A small sound classifier, trained from scratch.
Training: 2800 steps, batches of 64, held-out accuracy 68%.
Data: trained on single notes of musical instruments (NSynth), 184686 training examples, 1.0 epochs.
Rows from block 9 of a small sound classifier, named by matrix and row number. Each number is 500 + 40 x the weight over its row's rms, rounded and kept within 0 to 999. All counts start at 0. Numbers have three digits each. After the name is the row's rms in percent of the matrix's.
After each channel's rows are labels from the 100 clips, of 14976, where the channel reaches its highest value: "top examples" is what is common among them. Only what is clearly more common there than usual is listed. The data: single notes of musical instruments (NSynth).
# conv: pointwise conv (model.blocks.9.conv.weight, 256x256x1), inputs 172-255

conv.244 091:424475526548418479548506448486489476517478502471493468456449467468475458532511519518532450488514474481540445539480560478479485547435491571463514514496431560505548449545555489463447471504440515464480462516489465515498517424505435423511512628442570504390
top examples: pitch class G; octave 2; note: G2

conv.140 099:479403482472503516498506555525492437533532528461539494507438480503564430484532479472586418512524451482490487487523519524523418526497494471581457529463575479539461480426474474435548568465484446469483533495546550515462510511435485524504502526512597528515
top examples: acoustic; string

conv.208 101:550407494505481511506413467513501497495485501454442597543529527460478450504508469462475485438509519480578501594508513589566466525484464496542451500439542577507461512545569444477471518525480498481491461497535511489511470507549547442505496526459477436568
top examples: octave 4; organ

conv.7 107:527528503472497469506421499466515482521524483509518541494475428513499395411544527491477499517460570555425501503480497489475465512494523435569475566520475468519546549449565422475458451531478429520485486527460490508451557426556466509457511502468463513548
top examples: acoustic; string

conv.102 097:475548565468474538483463476474519569501484531415476493523515439445467550343487478532487518578425497457475499425510499602509564446541489487528514518450510465470516581512538470513535495511475474503473526508427568502431502511518462492409482505510486440449
top examples: octave 3; pitch class F; bass; note: F3

conv.213 091:448448507504420430553511438545570563494516527474543508471500576460516442474472404485572543512467554537516538506512532538525516487520519471510498483532516451500506516548465512490517474496487464486492533446484468507484465556528484512555512563537476522557
top examples: octave 7; pitch class D; note: D7; pitch class: A#

conv.181 092:486441518485468485463445554533533446534503535610476547430470544451500485530480420517536507490545517460486546545471536478505523542491485489536435508474522467463491482416516572515486517503506533486489451515512480466440495425521545528558510481455418454541
top examples: octave 0; bass; pitch class B; note: B0

conv.105 110:479490535451404492526501510462426515513461494494503533472547488514504487460542507441562572513521476541536481497493438445473483495500426513566520514481498480521532502443528465502537519495505424544488505499408491521514447435603504510498507472480496540619
top examples: mallet; acoustic; octave 4

conv.44 104:497477479502530565527463502472547488507517512503471493516528439459521373485425472468545514721537536492520519518538470442451540457509449475420411460470584511523520477536443493514527482501485461515478551557496531473515479525413534497455475488491445535521
top examples: octave 5; mallet; pitch class B

conv.63 093:446381533432433475519542560535508530469520530492458510490480501523471464470479476548506450466550524527453518543457546466447463485556481578487647531423479478514497527578505525405490463443546493504619473455533598548520427577452525536473534544507442508475
top examples: source: electronic; bass; octave 3; reed

conv.77 102:529444423448513421540445476512498536432506451500510597508462483484541488491495472476478464468474528421473564535486481453508513509493542519507383496493500477605451492542532485460435516494493530470433477588522536526506486500475554509537465456506463471459
top examples: mallet; organ; octave 1

conv.176 099:443531449485484447552482496518531503474510466423519495467511520486506548513413515529517583458515485614535556525539495480516478469471560511436488486459511477522498507547462448449541498473518479494518473555535457552484526513455507567413460487421480441535
top examples: guitar

conv.85 109:561489494524490550528520437415505436447494476527477535405490526476498514530549530566550508519479502471558412469486498507533553538577536509474528438530398512494485417473511512471529540468501486423515490503511526517512480504456464493480491483469478482451
top examples: pitch class G; octave 7; note: G7

conv.147 107:493512552467516515542449478529477413511501507463483578560501514494489446504540520518490568591488451452612536463496475461442505474491492468449486475521550418467528456517510444459498591545492459515473490515535454531511473481485456521528576535530507508539
top examples: mallet; acoustic

conv.123 101:408509514483513542422482450584442454494537482459533491554462553517523483483494478499480506510524548497440524519442492557443463475510493480507502487543495505527509568506474523515529477502463575462459463536481554453523458541468445486504499500559518454538
top examples: octave 2; pitch class D#; note: D#2; octave 1

conv.119 091:549533531466526583490478550530525530546450498540507486506461474433527430486557509514472494500527519514394514494452511496513472505524451447545512556482434488486499492462508430465474501430557522505525466438528559359450491493518486514467508519462487456457
top examples: octave 0; bass; pitch class B; note: B0

conv.171 089:508559464528557565436495513502601498491550536512585548496466496518512491497496480418529445427449472503504478482464535535495569473481484543493463525508557573514471479527471508459528481512460439581470495445417435527484489447429516470563461503542494407444
top examples: pitch class G; octave 7; note: G7

conv.64 105:515485498499517374510516446450508517474570462458535534426504533419527463463547582487475501506518491507478474530511471447561481449462446495460471491541491484530487553415472567530516540519563486494478467439525549457515563520445499469471549444505494445416
top examples: pitch class E; bass; octave 5; note: E3

conv.184 102:501511465445428564479511525441501453601524548496432494520525441487493445451461534516537430533490585490471522511428490485442485540520562482477517484524547529495445518453495503496545526574540534559483446464485496487554478497452533464553482497568453546535
top examples: pitch class C; octave 5; brass; note: C5

conv.254 095:533497454456500550546560419472418566429501508451517489577529539469578526564499426488457523469514496523466485565499471458493501490488472512484460512486526555506453513466510536498555509503521502495520418507510491487448453540479545508489435551454532402510
top examples: pitch class G#; octave 1; octave 7; note: G#7

conv.203 095:524449515519476499459489548509501486513460547436484471474513519517453514469494469458533509625481485466412538501464451549489533498519465486497493503507509509475430483475521440501497524493488463506492433484466445493474518450484448430595557457471455466525
top examples: vocal; acoustic; octave 3

conv.133 099:531476522481475535487530522440455521459486468498531576449500513471512528480518515459526420504462525528510418547510494462487518511435461474496424563488469493476513523481504496477460447507548505433470460525516478464452427433486502462527379437553516512467
top examples: octave 5; pitch class B; note: B5

conv.214 083:541415540528548461450481480536496505440432607395511459503540399489465529496536520531454462454533456466447475429528516509490522525492507457485560473545439547463480492457531497493503505498488486453525463516475440508508527482535488498479445450493492553495
top examples: bass; octave 1

conv.5 102:486535459510432492475507516452479447460440475521495496603462476538462531490549481528490463447530464520512587503520479505534463465456503494524473432542538600515420476466441525477492496526471494527467479504473464443477542510525470470535532504471454428382
top examples: guitar

conv.230 127:568448458492479528497501546446505447548532477488496509518484532561534364472465450400528470699536490556492538497471495530524475480505503477495518525467526481546500508504515471488456509471552475481539502472488463467498438446487506469560457454453441526515
top examples: octave 5; octave 6

conv.110 093:498577536499458521464462499502466535544496464515441531544487501504536522514497524527483525505439594554479455538466533520522483437465532489455524509513526509505546541502472578514505524528456486489542467542439532506547504536468446467451497497470477485459
top examples: string; acoustic

conv.93 109:605430488448473474484439483499465416537449504482455490586501515436479488493510560474469492501533500488506549465494537494458527468473440509488521486473469479529454424476492534469521546509472551523563545513518432515533432538451522472446511507435477429491
top examples: electronic; bass; octave 1

conv.207 097:526435418485519464492511491462543528492483494534491479492522547497510430475450554521583513499517483597457502502442542439468495506508467529483532456421467497519597508460486505559490515520543470504565495457525428554483466457531577529470527537539606520622
top examples: guitar; electronic

conv.156 095:497509555524405489468438537531482504573563490506475447463504534481517525489495564540444494504466593420422488486494499527447492495510446502557605484525457460522496493529484504456536472464536569453521446513477517449483528553482513481526587530493527538524
top examples: bass; electronic; octave 1; instrument family: guitar

conv.69 111:524434470515523457488510414561529486462483503466477439475493480453475523464465446444563466451540438477432480548495520532508590449511518506532624425508505484432529508484496454492495458466486447497501513501557492522554490369434457500535456487466400472527
top examples: guitar; electronic

conv.195 103:582462504446476478446587467455543472559460542474510495530489519422587494534457551482518539516469491516514501450577486476464519533449519417471481466432443408518480490456504481525460453501499441514531466508468525461530499523567477494439494508541516505539
top examples: synthetic; bass

conv.126 107:517503537491476463480414552540535447474500405527525506519439519500508493492539530461542511588527462461537503456559435482435500454393470463485435593494458451563452518498503453478465457551530534498503475531487457472503540468522448474553524506461521496486
top examples: pitch class D; octave 1; octave 2; note: D2

conv.240 094:494440483478463497562526426540412498497523481545489561419461495514495531508483532455479449451493476497474449502445459532495486586410526514532468519550502531455506562480451531455494514494514493519497417535527458521467527501522535519513454445533531524518
top examples: pitch class A; octave 2; note: A2; octave 7

conv.190 111:386438512483496498449521476534511527478551434418469536528496463467479477462510508458504439544455469570480457502514522518388501411455483452458458480494451456451493516439516466554498499457470518491522425463488466496421508536566524554477511481457401492452
top examples: electronic; keyboard; velocity: 25

conv.139 086:469465451578565523494472493423518498592472513536493464508478544573563420511512515459500484518469498554554536505556568451514520552477492413485477627516484471578429528475472493439577450485533455492525475522528539520500456458497505484499456555523482460483
top examples: octave 4

conv.56 094:514498654447476507491496439517486416486443437488519473520534495532489575563504497522489464445484390520442487482507512487464441500530475457447470440492469457476499620492510496538490412489517580453439477410484547484510451492526469520514590534507468475508
top examples: octave 2; pitch class D#; octave 1; note: D#2

conv.174 089:518490509521503607513528564450541506513509526491507539513497511478507439486500465467518511551533475454434469449509577470553500505495443485545491537461452535499468522493525488534553529542543534505468530540482483461548522476502459498477557524442444502411
top examples: source: synthetic; bass; pitch class A#; note: A#2

conv.129 093:480522456494517499545471482493479495514530461525421528478502483558583527507517464517544543516499455486441528564500508546463540524469528453544456430488497506492552523533485529450499591552469491480480518497538503460518533444484481514503492502584481492424
top examples: octave 6; pitch class A#; note: A#6

conv.16 094:582574546388471507517522443497454494529472477459493493520481487458479525451512533445514532483518488436529546462506490467495476419457542470508431552486427490446458537530552496489504462516476419475499437509435462473492525485562464546480467537514477509539
top examples: synthetic; bass

conv.132 089:550495506485534480506525518503495571480558502517507583435520543578466479547498510460470583413451531499496472436562528530503554498422530410499460491509527541521512468460490434512469435502497472514521593411488583483534520451493500494508490434493428507523
top examples: pitch class A#; octave 6; note: A#6

conv.153 101:559586515534444488491512528568482548473465554445469470528514505539443487432473494465457594475556533501528495452489482538549497455444508447490552447463409494456511515530557473497527523504500545463425512465524500465514536537471489494452496492460451470535
top examples: acoustic; reed; octave 1

conv.234 096:512466572512573486510471504450467514492531487567539503402571497507604482488508493520471548539477566483545531555466519505598489538526475515521451575505560528508552439529442500475544556506484494490567521470507519475511467510459480447547485463474504523524
top examples: octave 1; bass; pitch class D; note: D1

conv.167 105:473498465481469516483514564517504513439388466453453525426515500489503440435474511524516463538488460514483508532487580554421444485576464459479500492501473543481501527489462503533426499538503517596498493498509503421477487508528475498461558492549506425500
top examples: keyboard; octave 1

conv.116 100:464468487509441442490488468482522606519477466494477573504528532493483549503479514423482487465566527499482475504502503452476465521481488435505449550597475512496529534507485474462550544478493479456448495529442456558469502479516518538446409444469543463534
top examples: octave 2; string; pitch class D; note: D2

conv.39 101:519536463458539434536477463559482453514521412471454465521541528511494481503428477511499603581540533453510546473513516511378469423509505456538565534471469477460503455448535411489457566516476478589468464418498439463445461457490480528513488484531529472449
top examples: octave 1; pitch class B; note: B1; pitch class: C

conv.96 110:451518498522514457485500567523492513482470543485484467461456558524552449435560453454516489554558447512487530511488495480445517504464560461563460551431504493482433468532527496487427494467548403477448457475515519470516548496541441492440498444506532498534
top examples: octave 0; pitch class B

conv.219 090:580505479520469453509491512493483573504561528511437509523507551551509551464519408508487514563504605521475541474457446511453568433453517472499516516426464583538491493508496457498507568476506491495453510515475443488531519467528441424629478478489481428476
top examples: octave 7; pitch class G#

conv.90 105:422500495513450599521523539531454474500528601533527544452575520537419498480411414449512460452534529491569437511463443421520513515519491458518446485422559466436490459515501508527485476399485473540493541538495487414481514425442463536481427501540489518496
top examples: brass; pitch class C; octave 1

conv.168 095:507473459549473520510449457413508520439500487521442489521492536557504491549524575584543439511461567556506534485544467496464455455457512490487537446474523525468459460479482528450514506512512483541477511532524511433506517502468532521512540515490480463553
top examples: velocity: 127; brass; keyboard; octave 2

conv.30 095:459421493510474517607443525544450534539512532367471516548471433473490479484508508530485419501510487440458472548515506533539553538542557493485420580469560498496480422446439464474491485499536429437517452490437545541474495514483529570497470555465470545460
top examples: pitch class C; source: electronic; organ; note: C3

conv.76 099:450524460475517597475504447458505441481510524530566572549483491607486498466499553467557479561448413502465557533536487439470587451538543476466492572518459524490518436490533517531361584475507539538560499524519481484426459552489498558461519568512571470475
top examples: octave 2; pitch class F#; pitch class C

conv.189 091:500470510495454462549475425513475469463462499463584550463456577484530513529519466394467522469574563490526517513493481534467524477570527496514475524569497507561524537505512499461451511568497504428491510494505533463460524508531492504518505453513455441477
top examples: pitch class F#; octave 2; pitch class A#

conv.59 104:530518460500536567559454516509485523577506470477430539495482463534498542462489441446472456427475493441476477517487531524507532565507464458477528476416503521516521402514500466500505462418487538506508519574535519508539485510475525516525488418547521531509
top examples: pitch class C; octave 2; note: C2; octave 1

conv.158 081:506553471538410493519513522541549534525465510549586494392544427507465487532532420518531516443496442476477502541493557470508486503559502585469480535498455513496459515494557510479463499475493506546547530448473434519512452482470538532512463511574533458538
top examples: octave 0; instrument family: bass; pitch class B; note: B0

conv.20 101:575539534491485518494513488450445506552522466605488434470518482525481447500442577471435576512505531544509512453473507560565503487500534510560471489526472444531464462494497554493508523483519512524528461510481453451489542430539421561557506450507501533560
top examples: synthetic; bass; vocal

conv.114 096:485519437528515527523479525542485432501471461521540484558510465414508476484509485491472496468529483550497432481477448498486450464458478516489487523469490499483469476447504570518498537469467525483502496402408392444487562514516415547449458566453502476447
top examples: octave 6; brass; pitch class D; note: D6

conv.223 108:514539518512467517493448470473539429472480507473501497500562510505480508430443453446467479531528565490529525491554453510480483473489502499537498463497510638482485487501478463522475480448671547464466521443475515490506521452485466516486459548484475473496
top examples: acoustic; vocal; octave 4

conv.218 080:536497471545594493546548529507498513520542516484556513461465431524495476473454518538516557379412467476418468531507520495569585544553486548492503583538488471512566528480523539575609484518458469484528503532490498495555510434488495534553474518488500573481
top examples: pitch class G; string; octave 2; octave 1

conv.78 100:503526489546514496476542496517466435582516482491493489516509517545571487538504592499488561500496481541438602467512526556385493462501493499517489527553476448563504475517503523465506465546537514462520545551502528499497435542493534540488486486490493537474
top examples: string; acoustic; octave 2

conv.141 092:442550490432455440508490479434527550512600472460584486463470534522518516510521500475537544435489425574518555515477531490478505456553484485473484557507449512522496456463530467446464609475509569445463508526412488452460447499493506508413459453592496465493
top examples: octave 2; pitch class F#; note: F#2; pitch class: F

conv.175 097:599500472549490507517465456510516543548504396528590487459521500485501524528513471446535556528522552554534496534467479496564553511451487521482569528520485473456419529468509452455534404448515534517543544496431536530448492488539510482561492474455426493457
top examples: octave 7; pitch class G; note: G7; keyboard

conv.113 088:540433487533439517477509482467556513501494544540485466521503515409481545455500419545558539443493488487529509511502563530535441514507436530494551441526496424537511528520606478546521532424503536531534542485458479482518522474456481562503508458434466498458
top examples: octave 2; pitch class G#; note: G#2; octave 0

conv.83 093:494533521468454492550425555521510470456486466509460531517543474493517475490471518456511554486530499486470481479522575494561459494529541457547473424547505492533560542550522502451514407518539519523451507403473508469541543456486428520505533472585473503446
top examples: source: synthetic; octave 0; pitch class B; note: B0

conv.26 087:422545543449507495474555580470518517440497517530514549510508541462513401520537449470496488507494514478478487502561488562425556452493512511541468443428523512463435582508499495469525489513460539486458487493528465602468446448489532549483494451500545469489
top examples: bass; octave 1; octave 0; note: C1

conv.160 091:530508565522609518464522450587538532593491467476418428476530489467453468508474515504536524499490528473529563510486458516468502511497529487492466534528531524451546585530482569489462523598480503551454479507525446520537556567439509487467512557526527503484
top examples: pitch class E; octave 7; note: E7

conv.122 100:507479473540488524495412474509432447507415554429449565413493455494514457503541491478470510574430429500603500461513446518467433481514466435491511528388450447442439532488495534500464530499493531506410516523490501504527475421509470530432442462534509544550
top examples: keyboard; octave 5; octave 6

conv.12 107:496558514436434528449465449430460529536471496458488535523559554484544514486496477534487502531463629485450502498549527506480518485469469490462513530449493517489470477538566523491496458515578508496502546439471474437479537433553525536569468493525512503484
top examples: vocal; acoustic; octave 3

conv.222 091:450437513473521492467567494396455466461500523491430535471554517494473455502587455517487487459479484535450499529502490509449508467525490514466509531483539484483412482468551575480532502411510492491526539477456429502483475530532571545458480496508466459497
top examples: pitch class B; octave 2; note: B2; organ

conv.241 095:490462550503548542444502600414504410453543566495451504484494459505476485488479480483529500540532450475545546558518531492528490491535544553482498501543505524548489418493487460579523464525520524508424476506497458530546478499455560478421557497496413543507
top examples: pitch class C; octave 2; note: C2; octave 1

conv.43 105:623511491532467450517502508518524503525451491544480485565484519577491498453459514478511439454516502520525487480500480523490479494538456393537575522534502519540538450514497492491407546513495416534529508474483471483498449454520535498511514487569502487570
top examples: electronic; guitar; velocity: 25

conv.57 109:469495479495434550593530511573432529510497497484455505480465488511408487483485550510480514442531591511508537457604506526557451508392465570481583482522541536488395469481480538513487495532495463475542489552517504415516476509475481567522506449557480520417
top examples: brass; acoustic

conv.235 093:466467457559529550475477497533445477483563501475379474473530485528519473501493536515538520574441559506478564476430578494500477526474436518452486550502486496496436542508432438484440496453461543441437512525458490484474466490527469487469509521497417474541
top examples: octave 2; pitch class D#; note: D#2; pitch class: D

conv.252 109:539583505512516477420458539501474513478519458475550476482454484466495500472520508549518490466463494521555565552532543466455512518523569476544448489527519483531537480558482451439474538552555542514523590492508494458491467458526494524490471519481572477459
top examples: string; octave 6; pitch class G

conv.112 105:419528467459541487450476466571465526459448484484460490581561465471463526494532506521453492499524446490515460514484519516509530433505522496500392465474476505393484482510374435531554466426507447517464499455534538518463538491573456500465545540497563520391
top examples: electronic; keyboard

conv.101 110:540504512484466537497509505469471543490485556474476544456472466471575560531507465534506504529526483510512524549566455590484509500499511462457495556466492505485524486551571476572516510557498424550492489525467516534445513554406500591558507503538535535428
top examples: synthetic; bass; octave 2

conv.72 101:442543471447503435494448455470479511502495486508451443512490479478529514549515534490457456454583443588443442421489475533428514491554546479492466536450485560442485483515500461486510542570453568440511537555468486490469530569579440558482523511494483497460
top examples: synthetic; bass; octave 6

conv.151 099:455525523516486407491438500457491443519541419498484517511526485493511598574556600440425463542432518501433548462498519433443481450456486522468487502454511559489406510501475497462468506426475560491445481510452518492511444566499461465574511430544551585473
top examples: pitch class D; octave 1; octave 2; note: D2

conv.144 094:507464504553464462471485464483529458538516563405542499518529525520544467510481469487532487469493503473501530479447478549524485495524548494491468503477533465512507539593521520568473482569443420577460513520534541490486563355538549568485505420467534548582
top examples: organ; electronic; octave 4

conv.47 088:534440517513464527480562496447492536542466424483509538494465583492472575458519519499522526482442467459529506432516500520495574453552496560509455503524452516434506548458576610487471472476589544479547580470458478467518559478446507557447511492483478431571
top examples: pitch class E; octave 3; note: E3

conv.117 096:522468522462521471468518537464505476501482509485489500475576514485481532441507451483477489581521532508589409432466512531547456427508467452514474478477463549464534457495453566542466509526528522452532463507510545434431520490539488429460524487527538513570
top examples: octave 6; keyboard; pitch class G#

conv.34 094:460516497406497491512468477501569542576533517535511551511472509542465421530565501517485494507505508494421475511540519501575526506520460581487512449464480543454521548505517513490517469468432473488478489522495477454466422483504532477554459494464354486491
top examples: octave 0; pitch class A#; pitch class: B; note: A#0

conv.169 096:551429523539453474492533460630476531497581450463465541582499490484545481526517482478499496551459505471551507511499513466461551466528492430441465469499452501507525527463501437497485498552471485539505541519539445414475546471543548477511554466533550557537
top examples: pitch class C#; octave 2; octave 7; note: C#2

conv.120 098:500476492500506363519455448503471447487464511503485500532534482462554465506487517484551507480389448481517492466448523455519481502482507492513515513530433522516477478545450583517490557626510470511550527541548544527484484515539414484483459468468526375433
top examples: string; acoustic; octave 2

conv.66 110:433472624480509491399561520549518423453508457471515486496514512475543540514494513511431554546499422501498477533507524482441480507475524484418562559540502568507487505555512439477543441472484592500457512502509471531540523476452450483430560519466509435452
top examples: electronic; bass; octave 1

conv.238 108:555458580567473428497505539441503496482500515463476466491469513525490440468497552513485533567479408621511512463505538514531470486454516509487567510486529541505475441491538470526468584566455471440464533497547497464505447469641477528537506448449451460514
top examples: synthetic; bass; octave 1

conv.89 099:531447489507522508505535488501474536458400491511556517463495550415514476522438551506428452568536480476432498491586472453484531574497482476524502533533450501508450441553504509525541511507519457561534478537463570523499469460527561451516544477393445580482
top examples: octave 5; pitch class B; bass; note: B5

conv.97 104:507533444432464480567514526566455517529475465474444505497438460604453492456475495442536469515524409513470481490444431555497555482439545513460473547493506536549545469498503471510489489441524435418451478503476464435401467525465477502515455527495465520444
top examples: octave 0; pitch class A#; note: A#0; pitch class: B

conv.91 092:540510535512498408540515482514517519449529531466525511482494495587521498494526538495472522454518436494545442478439462496471466495493547480509507407555484531510552491499601493490456573509475495423561513511437454498488458521507442535555515520420466518499
top examples: pitch class G; octave 6; note: G6

conv.21 090:524515530472531585473462480494476453509502603497441479479537551477493476463561504590432548505482477556472482526585517460458525557513467557556535447455606535478509542543453493480577503451486481479449492534529539435545507448535515490546515506481450489522
top examples: pitch class C; octave 7; note: C7

conv.41 095:451398497485553491527545492555490441523519500470422461483476438524421552488478505542523490498561457465470528481480512520468546429478541459524463529476534459520460463475440536478500489540427406492493485499516531526527557540479521462501440488546400459522
top examples: synthetic; bass; octave 1; pitch class: C

conv.191 097:484471505491546463482511488453545469454473474485507526558500473427516479435505476452540523517442498514514550459467539455451577484493487517488452471521452487611448523440493493509553479434496554519477469517499525628490501501524482483434463544478592532527
top examples: electronic; organ; octave 2; octave 1

conv.161 112:484519452442486502529504519477462507524501477499523489493480507484460463465586472481519479486500577515442501536537431534496450495522523485618527540440460555460492500500465429503503539544558536526504466468539500447461592446546478481456511520498563459419
top examples: acoustic; brass; octave 5

conv.239 089:535512546483490431505464487444498429433479555454492534535447523548528490430520550458477507489499464441509590557443537573473620451507524483488457498452527439552538460484479503528450519516489499479537487455594466443569526422478493590481578495465441474504
top examples: electronic; organ; octave 5