config.toml
arch = "tdnn"
model = "sound classifier"
dataset = "single notes of musical instruments (NSynth)"
train_examples = 184686
n_mels = 80
hop_length = 160
input = "log_mel"
spec_augment = false
win_length = 512
targets = ["instrument family", "source", "note", "pitch class", "velocity"]
num_classes = [11, 3, 94, 12, 5]
norm = "batchnorm"
activation = "gelu"
depths = [12]
kernel_size = 3
stem = "single"
widths = [256]
label_smoothing = 0.1
loss = "cross_entropy"
init = "trunc_normal_002"
optimizer = "muon"
muon_scale = "match_rms_adamw"
lr = 0.0018
momentum = 0.9
nesterov = true
orthogonalizer = "polar_express"
adamw_lr_other_params = 0.0022
grad_clip = 1.0
steps = 2800
batch_size = 64
epochs = 1.0
lr_schedule = "wsd"
decay_fraction = 0.4
final_lr_fraction = 0
warmup_steps = 140
weight_decay = 0.3
adamw_weight_decay_other_params = 0.05
Rows from block 7 of a small sound classifier, named by matrix and row number. Each number is 128 + 32 x the weight over its row's rms, rounded and kept within 0 to 255. All counts start at 0.
After each channel's rows are labels from the 100 clips, of 14976, where the channel reaches its highest value: "strongest on" is what is common among them. Only what is clearly more common there than usual is listed. The data: single notes of musical instruments (NSynth).
# conv: pointwise conv (model.blocks.7.conv.weight, 256x256x1), inputs 128-191

conv.17 [105 121 153 179 205 122 129 184 159 163 150  88 164 132 136 135  55 171 157 155  99 133 166 145 139 131 155 164 119 149  62 150 145  93 148 158  90 144  83 210  97 124 113 157  77  90 116 142 134 132 138  16 122 170 185 154 152 125 132 167 162 146 140 134]
strongest on: electronic; organ; octave 1

conv.240 [115  98 138 107 155  84 152 101 141 163 147 145 103  84 109 161 170 165 102 166 120  93 169 115  83 144 102 139 123 159 167 130 114 107 129 132  84 177 139 155 181 127 171  91 140 176 110  95 140 108 185 149 123 178 167 144 208 148  99 144 114 133 153  68]
strongest on: electronic; organ

conv.55 [169 175 125 196  89 114 105  96 141 180 134 112  93 114 178 138 125 169 129 143 107 132 180 126 143 137 165 133 108 162 111 248 148 103 109 110  99  95 159 102 133  96 140 101 132 149 139 129 103 130  82 153 150 112  98 115 120  68 194 104 140  98  84 209]
strongest on: octave 2; mallet; octave 1; pitch class C

conv.208 [106 157 143 149  94  91 132 180 153 159 203  94 109 119 127  76 137 163 126  87 101 118  97 124  72 143 100  45 108 181 130 153 112 108 139 104 139 123  93 116 147 105 117  75 146 155 167 149 142 142  99 173 141  53 165 163 116 132 173  90  65 205  98 142]
strongest on: guitar; octave 3

conv.63 [127 156 154 134 103 110 192 175 156 146 208 122 183  82 105 143  98 117 106  57  80  95 191 108 145 107 157 148 138 164  89 117 101 126  74 111 125 132 161 106 119 150  96 124 134 149 105 145 143 131 126 121 127  97 103 155 111  70 156 163  94 216 131 111]
strongest on: guitar; octave 5; brass

conv.245 [101 119  99 155 139 121 117 123 100 117  93  96  99 152 172 165 114 122  60 100  64 126 160 180  92 135 111 168  78 172 167 140 122 153 166 112 115 158 129 179 181 119  93 113 162  98 127  89  92 197 137 199  76 153 109 139 179 150 118 134 119 199 118  71]
strongest on: electronic; guitar

conv.118 [152 140 155 207 145 156 129 185 109 158 185 108 136 117  97 152 109 126 111  99 103 132 138 118  54 158 103 162 141 151  92 181 142  49 174 129 151 144 103  91  89 173  98  89  90 204 144 122  82 131 127 184 127 164 116 117 160 138 149 137 134 159 146 113]
strongest on: guitar; electronic; octave 4

conv.18 [147 107 120 159  96 154 113 150  85 164  84 109 124 117 107  99 126 146 127 180 178 152 101  52 150  92 145 119 162 132 142 105 142 130 104  68  84 138 122 184  92 143 146  92  75  66 140  94 117 112 142 109 145 134 214 129  90 148 116 136 163 159 131 171]
strongest on: electronic; organ; octave 1; octave 2

conv.112 [ 79 179 149 171 156 140 141 151 154 165 140 122 187  91 142  92 155  97 124 130  98 101 111 161  42 147 104  97 146  70 174 157  82 150 111 140 118 136 100 141 126 121 134 134 122 153 145 134 122  90 145 210 135 189 112 147  52 145 126 114 102 116 163 157]
strongest on: guitar; electronic; octave 4

conv.184 [116 202 128  97  78  77  82  93  86  99 153 132 138  87 129 121 125 180 152 129 108 100  92 109 189 216 146 127 158 119 122 150 130 120 156 111 118 115 134 157 158 141 128 132 101 125 115 109 120 145 102  96  61 112 128 121 144 112 147 108 248  84 114 127]
strongest on: octave 2; octave 1; pitch class C#

conv.130 [120 180  72 136 107  94 107  73 108 110 143 108 121 107 103 155 108 141 104 139 168 140 140 163 171 129 146 112  85 125 167  96  78 133  97 109 146 180 175 125 164 144 108 132 171 165 127 163 145  89 170  94 131 107 115  76 137 195 107  95 160 168 127 119]
strongest on: electronic; organ; octave 1; pitch class: A#

conv.40 [148  83 114  99  86 164 129 119 100 140 174  84 184 153 132 148 120 150 104 163 134 162 134  62 100 133 124  80  99 153  93  51 106  63 181 138 148 117 110  29 114 154 162  93 166 144 166 156 108  92 141  66 124  72 143  92  89  88  94 116 131 117 134 161]
strongest on: octave 2; octave 1; pitch class C#; note: C#2

conv.79 [130 121 115 131  28 139 113 101 121 128 126 150  94 118 192 166 119 136 165 138 137 144 173 143 117 140  81 131 100 148 125  85 143 176 132 161 141 110 132 206 122  54 131 107 131 184 158 108 160 131 123 183 164 172  91 152 112 143 171 150 132  98  73 160]
strongest on: guitar; velocity: 25

conv.2 [161 151  67 121 112  88 131 173 124 148  95 100 114 116 145 118 173 105 144  71 148 128 137 135 111  83 118 115 131 133 118 115 134 149 106  70 100 119 124 183 154 134  92 192 113 140 128 124 112 160 127 130 146 180 106 192  88 138  99 130 154 119  84  88]
strongest on: electronic; bass; velocity: 25; instrument family: guitar

conv.114 [181 121  89 109 134 100 130  98 147 120  85  75 116 125  99 106 143 141  97 117 122 131 149  93 109 103 160 123 144 126 109 146 122 135 129 108 132 178 121 127  95 124 207 125  88 115 143 100 146 104 174 140 117 120 106 179 123 191 116 122  41 107  92  87]
strongest on: octave 2; pitch class D#; note: D#2; note: D2

conv.22 [184 103  92 111  98 117 101 141 159  91 171 126 171 121 159 101 142 178  88 129 136 168 131 134  57 186 131  99 127 129 120 152 107 141 109 127 113 125 110 171 136  82 102 164 173 159 179 157 111  91 116  83 148 161  97 146 151 152 137 161 122 151 163 102]
strongest on: electronic; organ; pitch class E